Rows from block 3 of a small rotation predictor, named by matrix and row number. Rows with one number within an expert belong to one neuron, the router's apart. Each number is 128 + 24 x the weight over its row's rms, rounded and kept within 0 to 255. All counts start at 0. Numbers have three digits each. After the name is the row's rms in percent of the matrix's.
Before each expert's rows are labels from the 100 images, of 14848, where the router gives the expert most weight on average: "colour at peak" is the nearest of a few named colours to the mean colour under the peak. Only what is clearly more common there than usual is listed. The data: photos of plants and fungi (iNaturalist).
# router: router (model.blocks.3.mlp.router.weight, 4x384, trained with AdamW), inputs 308-383
# up: expert up (model.blocks.3.mlp.up, 4x384x384), inputs 308-383
# down: expert down (model.blocks.3.mlp.down, 4x384x384, transposed), outputs 308-383

# expert 3
colour at peak: brown
router.3 083:154172115145166159118114154135106114089133133132143085110143100117091144119093145105116148088144127123103080173089144160142121143150121141100129181121137183111135131135127126149104103117130148151176174136127116150113128156149135
up.12 101:152110165125143180119111115136160152158155145131094141182116123146163165153131135146145156145162111119079091164111128098169124167143042095163158109162115143114130125130160107117128135152102136141132132135169099161134166146145113
down.12 107:128150098131107071090134113114117134120091109120141134132180149138079131134133118117127138103169099124133163112130136175113130087098115118126159085096149150132108173081144130158149138094160115122126160091169102106151109133130107
up.13 109:100099109112127147134147083137084157125105148176140156124108147118095139143095155180135093121124126174124149114157136180124126099100206141147077108126126052086108119126121114133118133154078116152130076122100101092119097122139084
down.13 104:143126135118109138143130118092144145150144111126154082139166138114059121118151120092087089144147138135135135134125123129149120108135149135104139179138097161110109125154104128123143143123142163096129122156114138129094126147108146
up.14 108:149176160107083109153141130155127105177106149150112147122141079129166138098129166187118143093143158065108122167112141148104105134126105150150111172161122080157109109137147081168112134151149098131143148094131104115105115161122133
down.14 112:128112103144123130134130149106157121139146123125119123151118141160128142122071103127117093157120088113068130101122096165100124125138120116154142125148131122160172110141110139123112131085128164158114032133135135140175129126079126
up.15 103:151211156138099097119100131072108160130131137147143114116145125128089106121094110102159117112122139108117172063104147164143117145108124160161129138116135130118099134157125121169158121102150154104125134143106122141104092099101108
down.15 104:132125133105090129092148146138145124151114149163149145138120153122134107136120096102141184096134151131164114142161155117114121164097126120153143106146119129098135089190132134126144146136184158123113136116124124139136155104148101
up.16 110:154138098117094177106131134099140134103149132122152180110126117133120153128087108090117160165185145116094154127128130126114108117155138150147092144143146133139120147148141116140147074117118148147165130120135121142101154135098147
down.16 105:107148119117171138155128187105158128178089121131134149107135154126115147103129123153140128104134097107168123110132149170134113059153122082118129125119109157087099115143139141131121159169151104082131080137139118109118142137133102
up.17 097:143141132146128098160122099154141130136139120111120105134139148114087131115117115107075123108112165125158119080153138117173137147124145141132167086100146066167152103118101099149151121145099177125139189101113138090127151128158116
down.17 101:121196051121174086134158131161109127133141126135143117136138074103168154091112164147119118153088135117167133146150123145100212132104146138089064138143135142140132118149172105115120125109153141030131133147138138141121142134150127
up.18 094:132103094163108105162140134081157114133157119179098127191147106113141155127120106146153156168148133137113142135172123142089133138112090114137131157132127160126095151151149129144147121144120130109113127118158082180099101143114150
down.18 098:051100118127100106109114106130149094142157119141143154120161165138138118142115118115133146152173122108081116143132131100128127114128124102108144138117118133102129138094124168130097125136172082140163134123137128104139109119096136
up.19 105:111200143139155132085096107122160143126137131124116108136117083130148147145107108172138104138140119124126102092182115133114095136135083144135138159117109142155125135125141139070105109104133147107141182135140100119135111125110118
down.19 099:125156110130115183135079112152138104076116130102138123151148138112133167161156127125125132125118095121089179101142088126114176106156118079155097127136122124098132149097120078115115156177153153063114100105102118137123115126159130
up.20 096:139088071124164109166116120132142112115100119125151117129083128188112102150146096155088121117102141138125127154116157097107131110114143124117112116152146142153105135106180125191136160130105142134129157181108084149109086135104118
down.20 098:113120127082156146127122119147132119111112162137152136144126154101142129121136087131136153098124103074110136127117110148120072139167111152152113124128144115119141100128116083145095125112106112136133144148123138130105130141126123
up.21 098:153129098133101135131109148126084109145128108118142137110139092127137127119138084104135129136132145163073123110119143118115169116124147071111126147122100110102149087115146118191097128157181105127128118111109179179091126111127106
down.21 095:115138157123134134101138123094129136138172119149135157071096148139121114127102120114080139091133109107135144119117132140091105089124132124151110138111118138120118088154079127106193144118125163123162101127163163141121128131106116
up.22 110:132100122182150130115087094135117143125110154091114108119141078173112132089112146119151128088103133090077107118127073125092131131138107093104164135119143146145114135116131141086124112150132136171106106096108128135168140135162147
down.22 109:144126125140118097098131140167161142111132124135112082144102117112102095093132121111118133121132145122193138138124137157156060185123113179126155155147094093141109088169160152140129149129139105163134118106106141138139136106139162
up.23 103:127095153140081127161080131093124130125114116125124091134121110070160135133152142138133167144182142115145115163142142113125133164120116115108126151108133110127097129200146131105155133089142163112131153089126082194119158135117103
down.23 101:106100126136164168106151100076072103098140129127125159145119115150096157162111130148135136126108094146148169109150149134123119084101155154130124094137142113117120098137120142153132089130157115170139079114119109130104117170118154
up.24 099:127127129168110095120141120107097115135143150142132126151180104139133118145139135175154112116113147133147124162140154172131143123160167137166169115138155120105160125110121116103113115124123164126084133185145145071136095174128104
down.24 098:107117126129182103114149120149099141111117147136105153128109124130119119157126085162105132077086113135156142092142094112154118088119130113115114121140134103077153078116122181142118125113105110168131121127121136129100153087096134
up.25 096:162144069122183125101137124117125130123171168122099111139126174176105127123159119116104106114174125118125155155116163150136162141156128121128114099142149111108148123093115124162136151110155107142146161134118172113104146112132081
down.25 094:131090116118077098134102130141146117111160122144120143105075121129138152145092149141133145162095141149127169105092148136113146086113119155112146139130145111136115143177114168159122125125141098086131155127109100133104086118120133
up.26 099:131129138143108156163158116145176135160158142182077106128116109130114184142136158125119128118157121100094143122096103134146151148100100137143141100102108118139113114127131157141158126108098087126142174098179139164156123134145104
down.26 096:073138060117133146139126120142069116133122117140119144100187124155094130106126095123079115106112086119115096103094104136142098166155127141123099149098134119168116143103121123119087147155068093156123077170144132095153110146148146
up.27 096:144112115098067123156133093104132125150167144145122128120061175176154154141130099124109094099096178129112121123150106140120120119122121117179144142119120122114130109155141156173092154125092097135097135134122118081135141117138135
down.27 098:178114125167101143180098086143087095143121130098155125137123139119097129140121143125120125135109121085111141113118136138109129169121132077085141143155107141140151147122134115141136104087136141143113110156114169092168131140109102
up.28 096:077087126160138107126149140123104104119183139178164157129090165111118142066117128154146153149139158136145133091135119123115114093122128119130100121118101111158094120109143098118137136137102147110156137129152105139154124126102119
down.28 094:129163128136136126131122105143125111124066112113116135125176120104143155180149105155131080107126124067142140136107147087126162121141136126119121175108126133098124119134147102140142137099174117141140144100154091188099108068157109
up.29 101:104136080121108126150125095131104117153164138126138110093123118140192127164166163115111070114155115153138129101148117160137108187124129174143122163138112106108150111168198136090177132119149142119161095136120116138160121157094091
down.29 099:103144088113151082115107126169105129136126158125153096139076151159145166133132148153148118165103149107167134116137087113136166078165136115116114134100099155142138139139157134110122117106128169154120156127145098145107087103142140
up.30 100:162091102122107092132083126126174130159177102119124095155116101131108111100127104173134131114126147161143155140124175126118132118099160181159099143130109159104113099133153130158124136134119113151143165140199141129113142146114156
down.30 102:115155156134125195100089157151109137146131116157135090076107126101115111133115172114102116106110129142093122164114156138121164128120117096091124124105107080104128137153123113113117166118130143111137131127126113113144135138144099
up.31 107:153093133101151115133133133144161126094129105178100092112195117106159163138144155110115103146148111158145089100146153088155141125138153140128094120145124084146164131124151110123120107040144098122081156127131098165124137142139179
down.31 099:076111145115144135114141146143103115188125083115147103123133115149128083179151123108094126145147163134138087081171098094104162128094148101114136161153137140135146124134122111121112163175155098174134149162148077095082136146124127
up.32 109:117049137101125151092079102123132140151155131135107103151125135127137118105124097135152181139082068154125121127105137133112112144090185122150119182134102167120122134144189094141131130175111095147131103129134147114138133142149092
down.32 106:115110168142139127120106145119096115131158133083152117156173124151090133129139160109095154143190139160105124152102147133140094110112110158129084081136130137118130126134105135121102137135195134087105114121099108086113122135121122
up.33 100:150100135160071148153180114111131106128147131142154146150097101144154105176121158091101130149111102144169118156117136095082125113170133144138133145111121161083120123146129154085099108159165163132137180113135114148112121083127173
down.33 101:097141120116151057153112149109141104093132113128095118095150144114162150192170139139133108112115187106127146124145094151169109100117110133119122111171140152111140166155109137148146149144154150109111125145118142114164142152067123
up.34 099:153165141109131142094162072151144099097171142132129111123116103109085147124145129143115157152086135109115162147148090160119155124155145156132125116142147114123130152119128105130120147139105147086120092100163130122114175070125113
down.34 102:131133097146094145131082133126112135097087152146107124128133123101126144114172147172120132093132159106145176102115140118129124124167165137134110148153122116115125114162145102100170111129115055129147161138151137200144158180127091
up.35 103:158097079123114119108124104136126105133095102093136131144081093134072141133135145121163103132108090124157096117175101129146119129118128132117109173151154158152081165135088099159147148141155114137143153148123146111131131143133135
down.35 102:115109116112132107104117105112080118146089112146120082124148094142135107097159106095115073083147136129131163147117139111147090132140138129142183107138135121113109161095192113098146173129105102179120120118104137136163152151084128
up.36 098:134144085124123133167119166123146138123140106131124079125097133100153107100156138168125097128108117089112134135142129136089125105155127102155095129132151061111157153135112132116132132116135126128132144158144098090118162122137154
down.36 100:102110169134134166123130152133101128127131118111126080091148129151132097120132118108115157149113119115142099146114157117123169146111126097115123086113138121147107134115156142139170161139140132108129125117152074118129115120152144
up.37 104:147079139115145125105129111129095101124116116105141136180152126160145125098096112129156119054095157135146122096152127131143120147130130114147164190134145123144147133166107096141130120153150156101117088161153113111120150148121142
down.37 109:138156117135120148127122112144140117143085137112134155129109100133146086112134132126102157138154142126151127132139124121170095141141125177161166097140103118156162074138113093093120121137097072176144120153126148164145107139163122
up.38 092:104129110119087100105151149132147118129111099119163123108118207126158137086124117176182103162161103096132152117107165105154144114116118134115116081120143163125140131080111121134151116148160055093130101140151166171105190146117146
down.38 096:128168080118119146145149112134114126102145116114126113132097128131137126113104148116136067154124157143120145122126125164077157123157169101120131069095104172109089121161139154139108101111153151083116122127084116150140116112132108

# expert 0
colour at peak: white; pink
router.0 098:125098111160115117127104128069152138168088151135085138164117141144110102129175120168137076118073123134113175118134113133088110136156100082125104110089126122125118154112133117133127143095163129121132115085121127110144127129120144
up.12 105:114099134137153137182099139150073117139111145113148099135172105103086114142180134151116111126184166123130141129151133104132116096124100103137118084164141150121136149123081133126156135143111177127136064111141130140153124118139130
down.12 111:177145123138142129116160144110139123098158115114146135147108112106065105169125130148125131136115141111153113109119126159148114134144125097152144168094118138144154137119145122106125151122183110086151034148142058109116127195118154
up.13 099:179114148127111120163144130111145126155131136121105109143145133119142144141132115114111156089138120129125104159145131112146130167117117138147113126143164115119084116151117145139143167136128204111118124120128130125155131093110113
down.13 100:121122139105137162096134129160091138120149130140146164136094093131131118175125123153120144103134078116112127149119171115111136109120131132117092140128140088139133137078114083100124103133142133169135057130137121112116106104122094
up.14 087:103136110126120107163061113135082107108110136126152153112093106146137120057108162102087112118123141150138186115110140165160099115134138153163149143096131118111151122114110150120048188088105135105154125090165115112127115169137191
down.14 089:130100161117157099161124090155116148146164103102130097091117164157132095136111146112062137116129142125183098102105161105136146137080132108135141093154146103120100151135109140142136135146146111120130127115127127123093182138128103
up.15 101:136112136158131127171128126130125130095118149133122181116103136116108147147111127161049127098168090138124100101126096113163117108153103126124142146144115124155109138116139127121156133151116148145165073104135113152186141128099124
down.15 101:152111136150146150130097098076166124131160117124145144092121127143131064112166146147155127177118149096072121126116147179129153121143151109171138168136113119140132130105162161139126096156135148107131093149161126115144118143114118
up.16 096:151126108122124132155093142148091113087139129099098055106132111106101161083120123077116148105128090147114129157148134125115105085066147119132134118131111126120129141121105159139127086094154100175188108136135127121113130112155158
down.16 097:110133134122146126110142151077109169203149104121131180119165134146150183102130138121119103164149159103131148096122128121105134163118119115142139157108109121121126130137157125149136098134107164130130122112158143153170151146139121
up.17 105:104085101150155159098136137138162141116109140136129110131132172133124171104072119096136079096150144160098091167101124122150097139149139153127152123162144131105121149116150150125161106148098150188123120118142115183120145160142106
down.17 107:113160155137112071179137126137167099085107132174102143165161081096115118109119150174148106108114132138147116142160111127109157165118132142116135133130120179134125097098114142151104168172157098095150164135116070128091125091119130
up.18 103:117157103133146147104132114167108124094118126170160182123163136171102136106087144112144136139141150136098150163119131128106087133118122153129119077106131121128136143147138145159149136141142130143163131122141095125133144159086152
down.18 097:172104105106111141171145151088118119148119138109107112137117116115134115137144130106138142144105126138095105118120115151168070107107137140124112107150132181124121147145144119082124109071178169128111096118153202141121151149110137
up.19 093:161160159124127135141167127092131123116129154116135104174174147151106082153093125112119143089138150123111136146134162116136118110170113107129123143148129088083118143132150114129145166127161141107145103133143103152123119132137168
down.19 098:159110157135109146181125109141103150113122128144139147103119149150107147189100108135141138181111096114169157130129050115107124148153092093122181126114143136118105140125127096160111115155062078168124112113129136137156103113120136
up.20 094:178190137186128075123134142143142109116146105116105129135156097124130119093140128182124133144140089114100141157114133138109183142081139132127134105107086098102118167088098110141102143161135157096150127150129146108126126132160130
down.20 089:150121077129105133138090184143100146139152142112161172108110162108145089127120096113152133114133115135123161109130153171148099113129136110076131125133115132128113131095182130177085173169154121153152140146147154104170098109111123
up.21 109:123105127130136109153176151136122126116127136132122136159147187092169136073152145124128154178107149117136121122111122118171081153116058099109139157122142104154137131126096135106152157127134115113127071098158092157157092154140124
down.21 122:159126160158106158127099132138120137073119141131142119132131157128076103135102140158115142144085113130134125138136143154114122134122146121122159099126159154131128117181137113138106166161130157169115147137128122083088138144144131
up.22 099:155129170120084136158066161152120128152075168103103108110110137151152061114136121083157175079126133116123136123172126122093145121166106163151111106137130149117163143163151138132115125155137114188124128125084130116121115151038075
down.22 105:124118136106105089105130125113142132125102143135138120108186137145131118122128146134145135144132115101126160131077090175115162091154116090135128138096111093121086081148174127148154126161106121126101205133123079089150104061138170
up.23 103:129112165134135127111128100169127116120126144139126127154165163141129130179147120080127124122093165122136111098120163114124109111110110174154123065075138113134162127125155124156134144139132176163147081150100122128161106120106118
down.23 102:126140129119163108120131116130151117119123115098160130125158178146101155114105117124155145115158137126119132158174154127139161152131118065102131114143131126138152150145114103139105103099175137162118123150103160123166117117162131
up.24 103:130131130130126125125142160151153119123125082121099125103135091125193120155130152142103143146118145150103096168137099127075107114181189131139109126082106111142155148131149149139135135196182103097141099139131095121116116125130120
down.24 092:106170141145116125123112100135091115142128176138110113148150078192142093100108099084164103136075126140106108152154181179159089148091128122123119114111143107189106117161117139107157115162132161133144146145181126120133113150117101
up.25 104:174135150137138154167113140123122150123112151145138126131132145127150118110105111118106134127080116118102139103115117140144151130092104102148124122141153124143126134181131133164173121150164115153144101125164129146110140104105118
down.25 101:098138181099154094132139117127107131065145147133141122124113084165153119123146098164165111133133127091116164135131088099073073089148104132109157128146117092118148156096092117107133096161142112117123148080119139100163117180164146
up.26 098:136160116167079134124169086112150141157132156102123127132138121125163088140128135108118143124131148135100149145109132151124128147100159150146118116115172165105135084140135087122135112119133139125148091134119162114132100114106114
down.26 094:119143163139119114067151136158097149121124101128114126121136107124139157104139126154171079106164116134162164126108129104082124142172099103117142136146147095132161150139102156112156157095104137111133113145124115111146129097162098
up.27 113:142082103139104128073148092117113160093117090138133116098088148136085119079123130095107070174142115144135137127165135090149112135077143136102134146144070203146129148134131140146141135151063123116140143139147160124108098112134093
down.27 105:146088146127151087109141129110135136132148109136133130149159125116141135125177134114124144155120123107136137166127118146138125118137144152141145158140127137117122127109159163142135114106142130130160057110189183099140164166123119
up.28 075:152105113096130135096056148159153152112138142113108096119106181110124147108165144144102148100101118122128105113084108084138148122174144114121119116109115164135114150151116179163166148151140133154147133144112081140122171145121158
down.28 078:100107095120148088105135192144147139119117141106123117164145155150130151111147081084147122139149141131104116140158121087151114126162140168110111131092145114106098118131164129118120070152140093180136089110119095138141096111146113
up.29 099:140092106096120104177156112126146126139108135123140121132101069112125126104175125127104113099116135119160135111123124150143129118107154143119164139084144127115143145119150159130151114088126145159137101125129143103145127142126126
down.29 096:148129090163181122093149131111099163102148129102142145125110114124149117072161089087132113138183116167105123174077103095126145120120108114126150130153114165146082118142136162103082116145122109099113135123128111189144100094122108
up.30 116:144120144126094112172133124118145119146106139140124117128150089148081151121095103142134082131097210110175145092135134120145146151110110059140128105131139128180105133087128145165117141154104122094154153125124137117124130143105158
down.30 121:093078150148149158143118124149104131128135148173112135097106116094174117080139152212111156141151139148112100156161125101106148123062115082112127116091112123119130119084129153146110148108043127107123115149147148126121129149139101
up.31 099:107095105095137119096191054106131140139093123121145119137121115134145147112121135125090090126163135117090136125118135154116151134149151141131170153108129138129109140125079147129174146101120124136098164143107114131133149138110133
down.31 100:057110113104130161139131114067187127145134120160134166166133129100089113116116136122145125103124200133113139144147139107124129151118141137134151105139122167125121095180128155141111149099161094077125076135101120155117135141145149
up.32 094:142140118144144149127105122132148132116124090108089125094124118110128131161148148104097143136125126137111131116096152134113153135137135133149098102129105156139129090096137091144098151146126130146128146116180094125114111140110106
down.32 092:144096088097101100097160182124143124108111141165129125124097107164121163089153105102109121090116138133163200125122146159120136105112132127101113132133140104097180110148115111128149154167137152144135124170138131128134123071142151
up.33 107:121117129135135146116150136156116112098103162098085078096129104122088167139162181124144170102097157131133136138152147089116143147136169138112098111151130122163131158110151173142132098158190142135129104139146091102103138147130125
down.33 100:130132115121156108107098130121150098167125126127184124117104112087164104128137108080145111135118088165129161095118115143141083140121140101166120128125124115125114106114040131100153129145106152152138134130118095072135142092133107
up.34 105:167137102131137068137142107135150116156143098145140113152107141141089122116122137110122067123084143136079164103136116119136163143086129104119133109148101117135133160121138112130150133031074096129136152101126108144130156138151108
down.34 103:089109118115159131128127119074149128160114121117110144118171126140166170178110105104117123170116059140141137146136144093134136111088115199155144129115100117122131143177112136184129118119194127131120150131097123132153155121122114
up.35 104:118105125121132123154142158128147125160143126090127126160100104138174135076141105168117112072153099099085147120119162105104106135124100142151100177093124165110113134173148123176163139149129112132162138131160102069136113134121134
down.35 101:149128099134127111119114103107136105152148128101122114108098140112141188158149125129146123108167139101131114120150130126118100107103159117146099116128108122118145140153116092099108144158152174121125091112120103089103129142141134
up.36 096:104148118124132111195084106106089156138133124135118168172130112143174160142138152126127150148135124109170137138151109129126114120069145142121133102133140154100118135104147117155129163115152112101122148088131125121111125153146140
down.36 099:098129103141124156158170149140119111151136153099129156132095133101111107124183119145121121113163098110148145117140162219114148068126159134138144199081144144123117116135137115109132094150120107114135110179163161101139115149154123
up.37 105:138121168133103151154110183134132084105097107146143094135148136145081165169135123142110156113142088112173154082102137128074077111160123209090112115132115061124161148129150153116129116097138132167114101119143135124135144133143112
down.37 109:107092129129100083101147125110124142144151104120119089132095118160156116132128126160108106118162096098126131118130105143158151117142104148147135137166128094100131113117119161115121132109146102075130146122131183156126129095103136
up.38 103:133148120149119066106122113136134135088113108142138138104136115122121134139097113155121131137181114138077198117099098093102133133144124129120128129160121133122149144109101112115168160100110129141142121126147130115127199106139142
down.38 101:158108051144152101132095129151116123121110096107148110170161187101152119140137141168098108124149143094109097149094104076111103156114098117136149127108142179124116087173182111139128063119147145147111117070088126119124135130111107

# expert 2
colour at peak: green
router.2 112:114114135135107117097110118168114115115144113086147085117108135135168108106130165103126131140169103115116111124161104149143139123129140126121194115168123088159134111156126158143127114203094146132130103175156125124135111094141097
up.12 104:122202134129132124118121134115144116159091120111112129153121101116165098120155152113124126179093086142155178137118079110154067114093103114077105116125113155130138075103131104089117114112120141155117126138165118144125153148118091
down.12 102:168153127129143177132153146126135137147158112162160141165149135135133156181149136098086106130130088154105158128141112142128090106134114090147087137124126139097112137106126111126113134134164177130126079164132147117154107144138101
up.13 102:088163129162127116121096113125144121097110106142120183154143100149105121111165104162161116127157150117140140202127147126079132111143106122098120116072119199154162135122148174170113130131128184099134126107115158120130117118106133
down.13 101:113124119142160118136102080132111115145130124101154068132083126103059135147150129123171142185160104118121129146126159130155155150105119072138130115140116148134104163114162090108091155136127137112125188105106148160105148123145114
up.14 113:121121114164135105126155141122107154118145131121112104181160119111177147122145087157100118155185130106128148147108132122139106120151133165124130154169130125161134092142141097108130114124119132123134086131140109105135178098149108
down.14 110:132148150129138149121131117135129118100121120150109096121114144160094160153130109104096135114076155095114163128153141147139081124099170124117120129155147138071112116132136134119095137081112129115145098126139113114168153143119092
up.15 086:134158145143068120174118110084083148123093084098135110131110137132100133130078116169114111104149146116140137136128160120120137166134149130120090125116098111147089149145140139127116166065091116135132096098149137110105152112121164
down.15 097:063147158139152104136108126150138137132160145118150117114202176113128119111115144157141140096139150127125097120140121134123112118108117133137107087121145123091106157115110116090138154102141107100132130122136106130142137127101101
up.16 103:125113147082124113107147086129075164129142119166097148151123058161137122133120127156114120071124162102114096153116123152164141109088154105176141125160085131168119157135118162137124142170083117136114116096110111096114114133105128
down.16 104:121163099159126112152157098103109132128119112108100155114149120160126117135117111098079144132130090122145135129121130137109156095169126154111119124111124165139116131139164100115085155121170113116129121126168115132152104112083160
up.17 095:110156135118124146158153161114146135112116108141103113140162126140111159099136131104131128089132111140134127111105112162120154151127154158119114105095159110111140124164093144155115098161154136088128141171138104129157125119102114
down.17 091:137127126133134180155090154164145136093124141105123131130140146110107068114152117111124114118110139115127152141093097143139094087105111076166110097091126084114107135130124098131165104172180143148130145141143147138114144149144159
up.18 102:195167118127102124130150122128120131132139084145126104126125103141103105141143154154148157112108142133083134147123096118137099132178138141153106128127153086139099147111152146075131090101122107101101134143104094167129114152135122
down.18 104:071136168083134092163168124148114132097119105111130151110115113190186114104149148122132122150079156137120135167087121168104120157166147170143111120131143088158095163154143083132145094177124066180117156119114118147142163134147092
up.19 106:149110084137097177132161093090144108109133120082150106111121160141123112115108116180113095131111102148174155095104126128114142127178150143130128127154157117096202155136112109147131152177092094168118129078138150116112130115128124
down.19 097:093202156130145067147104144107165131131116132131157102121124125121150118099163126064142116161109103123138119144152143163142124114081098143133104129155117117099104157160117145107169095137090102107126116088129141136121158165162137
up.20 096:120158113113156095143169139100123139165159119116137118102117200145136145076156207166104104134096152144115106100123139107150119133124121167157094082094140098152148126100188113169140143144144081130097117164143115127087116133123145
down.20 100:124119066117122093116129117168141124102135107138123148172123112136149135139084137158138113110086107138178115109105094150180181137142178103137154111133114157128126134098126141090120127112076068146145144148124157134120081158101137
up.21 101:173129120152106105119097132116084134153131099133150149143142140135150126096135144135138089116101109152133112150197159090095096138090100180134146116128086144109088158143129132163144130123117155150099130132142085151140134120101070
down.21 102:088125131161103140178120149047083106161139140118113125119112120104113147134124117114159157120133158140141196106110092112121142141112105090141088115176154157118150152185159122145130145165172144145153083129160123138117125158160143
up.22 103:145141111146112133161086116139121129151082136118105124122146105142098100112129097123130156117115165169072102150102145108148183110119137138075128094146151091144128135139105091123114121165142098106150077088122106135154144133138090
down.22 096:134094116124144101148126128114118111126156132138092131134154118135151141177114112141116112116110141098163147120162108093115092114100153172095076107119083127143120129123127176088167177135117143128107179104127133105129106143113115
up.23 105:167204131137108159085101143132109155151178130135175141115145106159146154141166147143146137150111092097134133146120139112144144156132115109122078130118136169114112141134103152114114158052125151114133137114150132125112121143133133
down.23 101:085122100137149160113146138127085139139075126125109149141151142141103189171103174112128161112162122152142123162107121105134109111109116081110140116108122196135129096122137107103158136108096134154125137152172116136133153113090123
up.24 105:141145148158123151117135152115104125179132141114104092125161131133093091162132132114139099126129140125149119135141107112156110121110141130133110048138136063113135144087108102108111132108138147144141178120137132107109145155127110
down.24 104:164147139137135096122145088140103128121115125149155123119170130161220124135080111150088062098093145162066102190103132124118104130117156075125151096106141161135090121122163103077126102160115083184147148124149166152123121107112141
up.25 099:133179133152102186156096099117112135100117141147067100124108169136085114140117128125158143166171153124133077130155128113139085102121104136139144110120123106101106128087090114114095106133110111082133132124111136133143159153140103
down.25 102:121115138131143123110117150134105147109134118150135159120146126149149144103114110089110080175139115177140145114103106149117081133116120150127116084157132113121146100099123149099146170110100149118137146100181093115098145149145140
up.26 104:167136135110084143170126123162173126119123103152128122132103144119047141176092124190121108147156132165116173122102154169088127149090116097162121122139122120140119102151076150144136156127168106189138132158127121112125122128102124
down.26 101:119146117150138122119102106162051157133113137112107161126171123163086154136089135184135146129117126123080124128119141106146126162135133129114100144076135127126116129163136118105130144157103133125106119116111154123140157138127117
up.27 102:137124089113096108142150128133131107104116139128123139139148135146190133152152154137091107098119124141162131108129114174101134128128127115148101132125109176152166141134170102119101163108113100113128124137126142131125136144114095
down.27 099:093120092141172141086132119131116113114117095128163148155149164144098157111114155157115140079126112125050086097127128120133109113179129077117141129144141156160152127147095135117094134109151123139123139119163118130135175106144145
up.28 100:143100134133106119151120119123106126126136136140104130140114163103121108093122114137150113078130109113070099121075110123148125158158127083158144186140164092107112155111134084097105125068100146118146181105081103159129120130171138
down.28 101:114151109112114123137114149101132155110119154166147128100179119101136129164127123139112147163106096123122138134202131098119113187086119109116140121173129154128122100141112140117134143118124155129127131146154118131141090125139129
up.29 106:153077091140173108091172132131112116096060139127151120167113128074103135109124104087126128102170135125113163134153123125109077115116116117115155164104128182123144108108153154110063114110115137105151155097155087111110132111152120
down.29 105:130165137147122127134099126116158141155158127120124147128129167146036145119128134110110148084150145141159118174104098111121115119171141125125145129118121110130139117098132135104098126102093109117126129137126177109157122139089122
up.30 101:124176169146139121147139086095084104109138159100144124116136159132143133173087118159114083119141138127139132139104123083167118114145181124155154181089143175120145130094127167104167121110111117089115118107130106140116142110089110
down.30 102:179132162104174119136121113127113131132130109111134128150120155144078130149182124108096101166137113146106130137166153139125163122103107055116108089156100165115138127106125084116147127173099140096129105138118142155129121121104097
up.31 094:181150094089161105132165127133168152163150136149089139158141119129112154114161100117128140097130152065151111090117115140125094104170118102144146135130158105098114132126121098125140144116161114141115143116119161089131128073142124
down.31 095:142132114115136137118101152151124139146148143122135150112135110122198099123154109149125138131141114143133116109109110108153132139108139134113118136124130105175111176123078160150155083119084098112133143117144176121116145103147141
up.32 100:110096158145085116114129080115153130127151086138115130129124117123191135101103122136153163091119121198064173164153109123151163120199132106079143117114124103121135128148112128098141162134137158130117109116116111139107113131100122
down.32 102:118084191156092126129170131126143117163148130125119135101124148127122136088126090125152100138119115146153115145126133113089136138158113099112132173093125144129179096154161165126136114160099162178109094163104120113134119137113116
up.33 094:142124148157132112107130106111096113133115106169115088130134107117116187143115160146134129146148109126097092159149089162124154143124124134166116178153093166102108168130162116161138090164116128061120157151104177108106097148137142
down.33 094:137140154119126127117127177142123136124139136093143128139121170149134108132163145145124156127111132072116082122111124153110082157192173096147162153132131144135123114120101122085142096084164143119132161133082149134117122126145122
up.34 091:124126119131099086158143117133138123152103147146122099112090140151134125156104148122154104109080124146131125157121131112156171115133135125137122121124149157160139147093144113114153117129108164126108109109099146156133131131136133
down.34 084:129138122149183097115157124137113106120102124153105112107098120130144113128149129121129105150125120113092127165103122113133103101137101124129155156165121194111114104120132081142139116085161110161130104150099162099133151125141112
up.35 098:109105104115125153138076104113118112081099130130154136136142109101092112121117138080144133134112124127097094103141113121106105111155116120120152067114145107119112130113156114101105146148204110143129119147105145123114120125094111
down.35 099:144126130147158082156120157138105160158124145122156091142134094102186143137193108079139105134084091156140160082124148148170115133066175128131138160113134142095168141115133132130127113085125171113137067160145116152164111128122108
up.36 101:141118102128100183122156112166156124119150135083137100111096079174165116092178125128146132106120105111107096099119150134064119149142107122135145112127154155114158128122173126100141168133143122147147151151136146123112133136118111
down.36 107:085112120142120112079136146121135138103113140136121099114105135070135138145175108179152151145114122128075107078138156070156141123102132133125112135156127143163112106112126139149139123122167115176135111118091086146163127137124126
up.37 094:118120165113131102100120142123147125150145123130097102116130154128112091161147172119203131154115158108153113113167129137124115120123124130171105152145142140097093162113088122105148090115130151127111150149109136171143136127131115
down.37 098:110090057142149149095133131122166094118131124133134116139129100137104122075118118146105061177134148128152108103117122117101141139174121122145103115092105172117090153147139112099148114111102137093137084122148149127105130118119129
up.38 106:140102110148155132138119091122156154101166190150117151121075133176134178134143153129113100118134137140102147173126102117149113140114106098105122084117156132122102126136115138115157144110123130100171100146092129165116163131150113
down.38 101:142133117128113112075121132138158148134138144168125124150133170138125145132175148169176145163121127184133121140131123144130110097128112163153098133154108079149116143137131102110150150108083130132160128116133086114135103120110145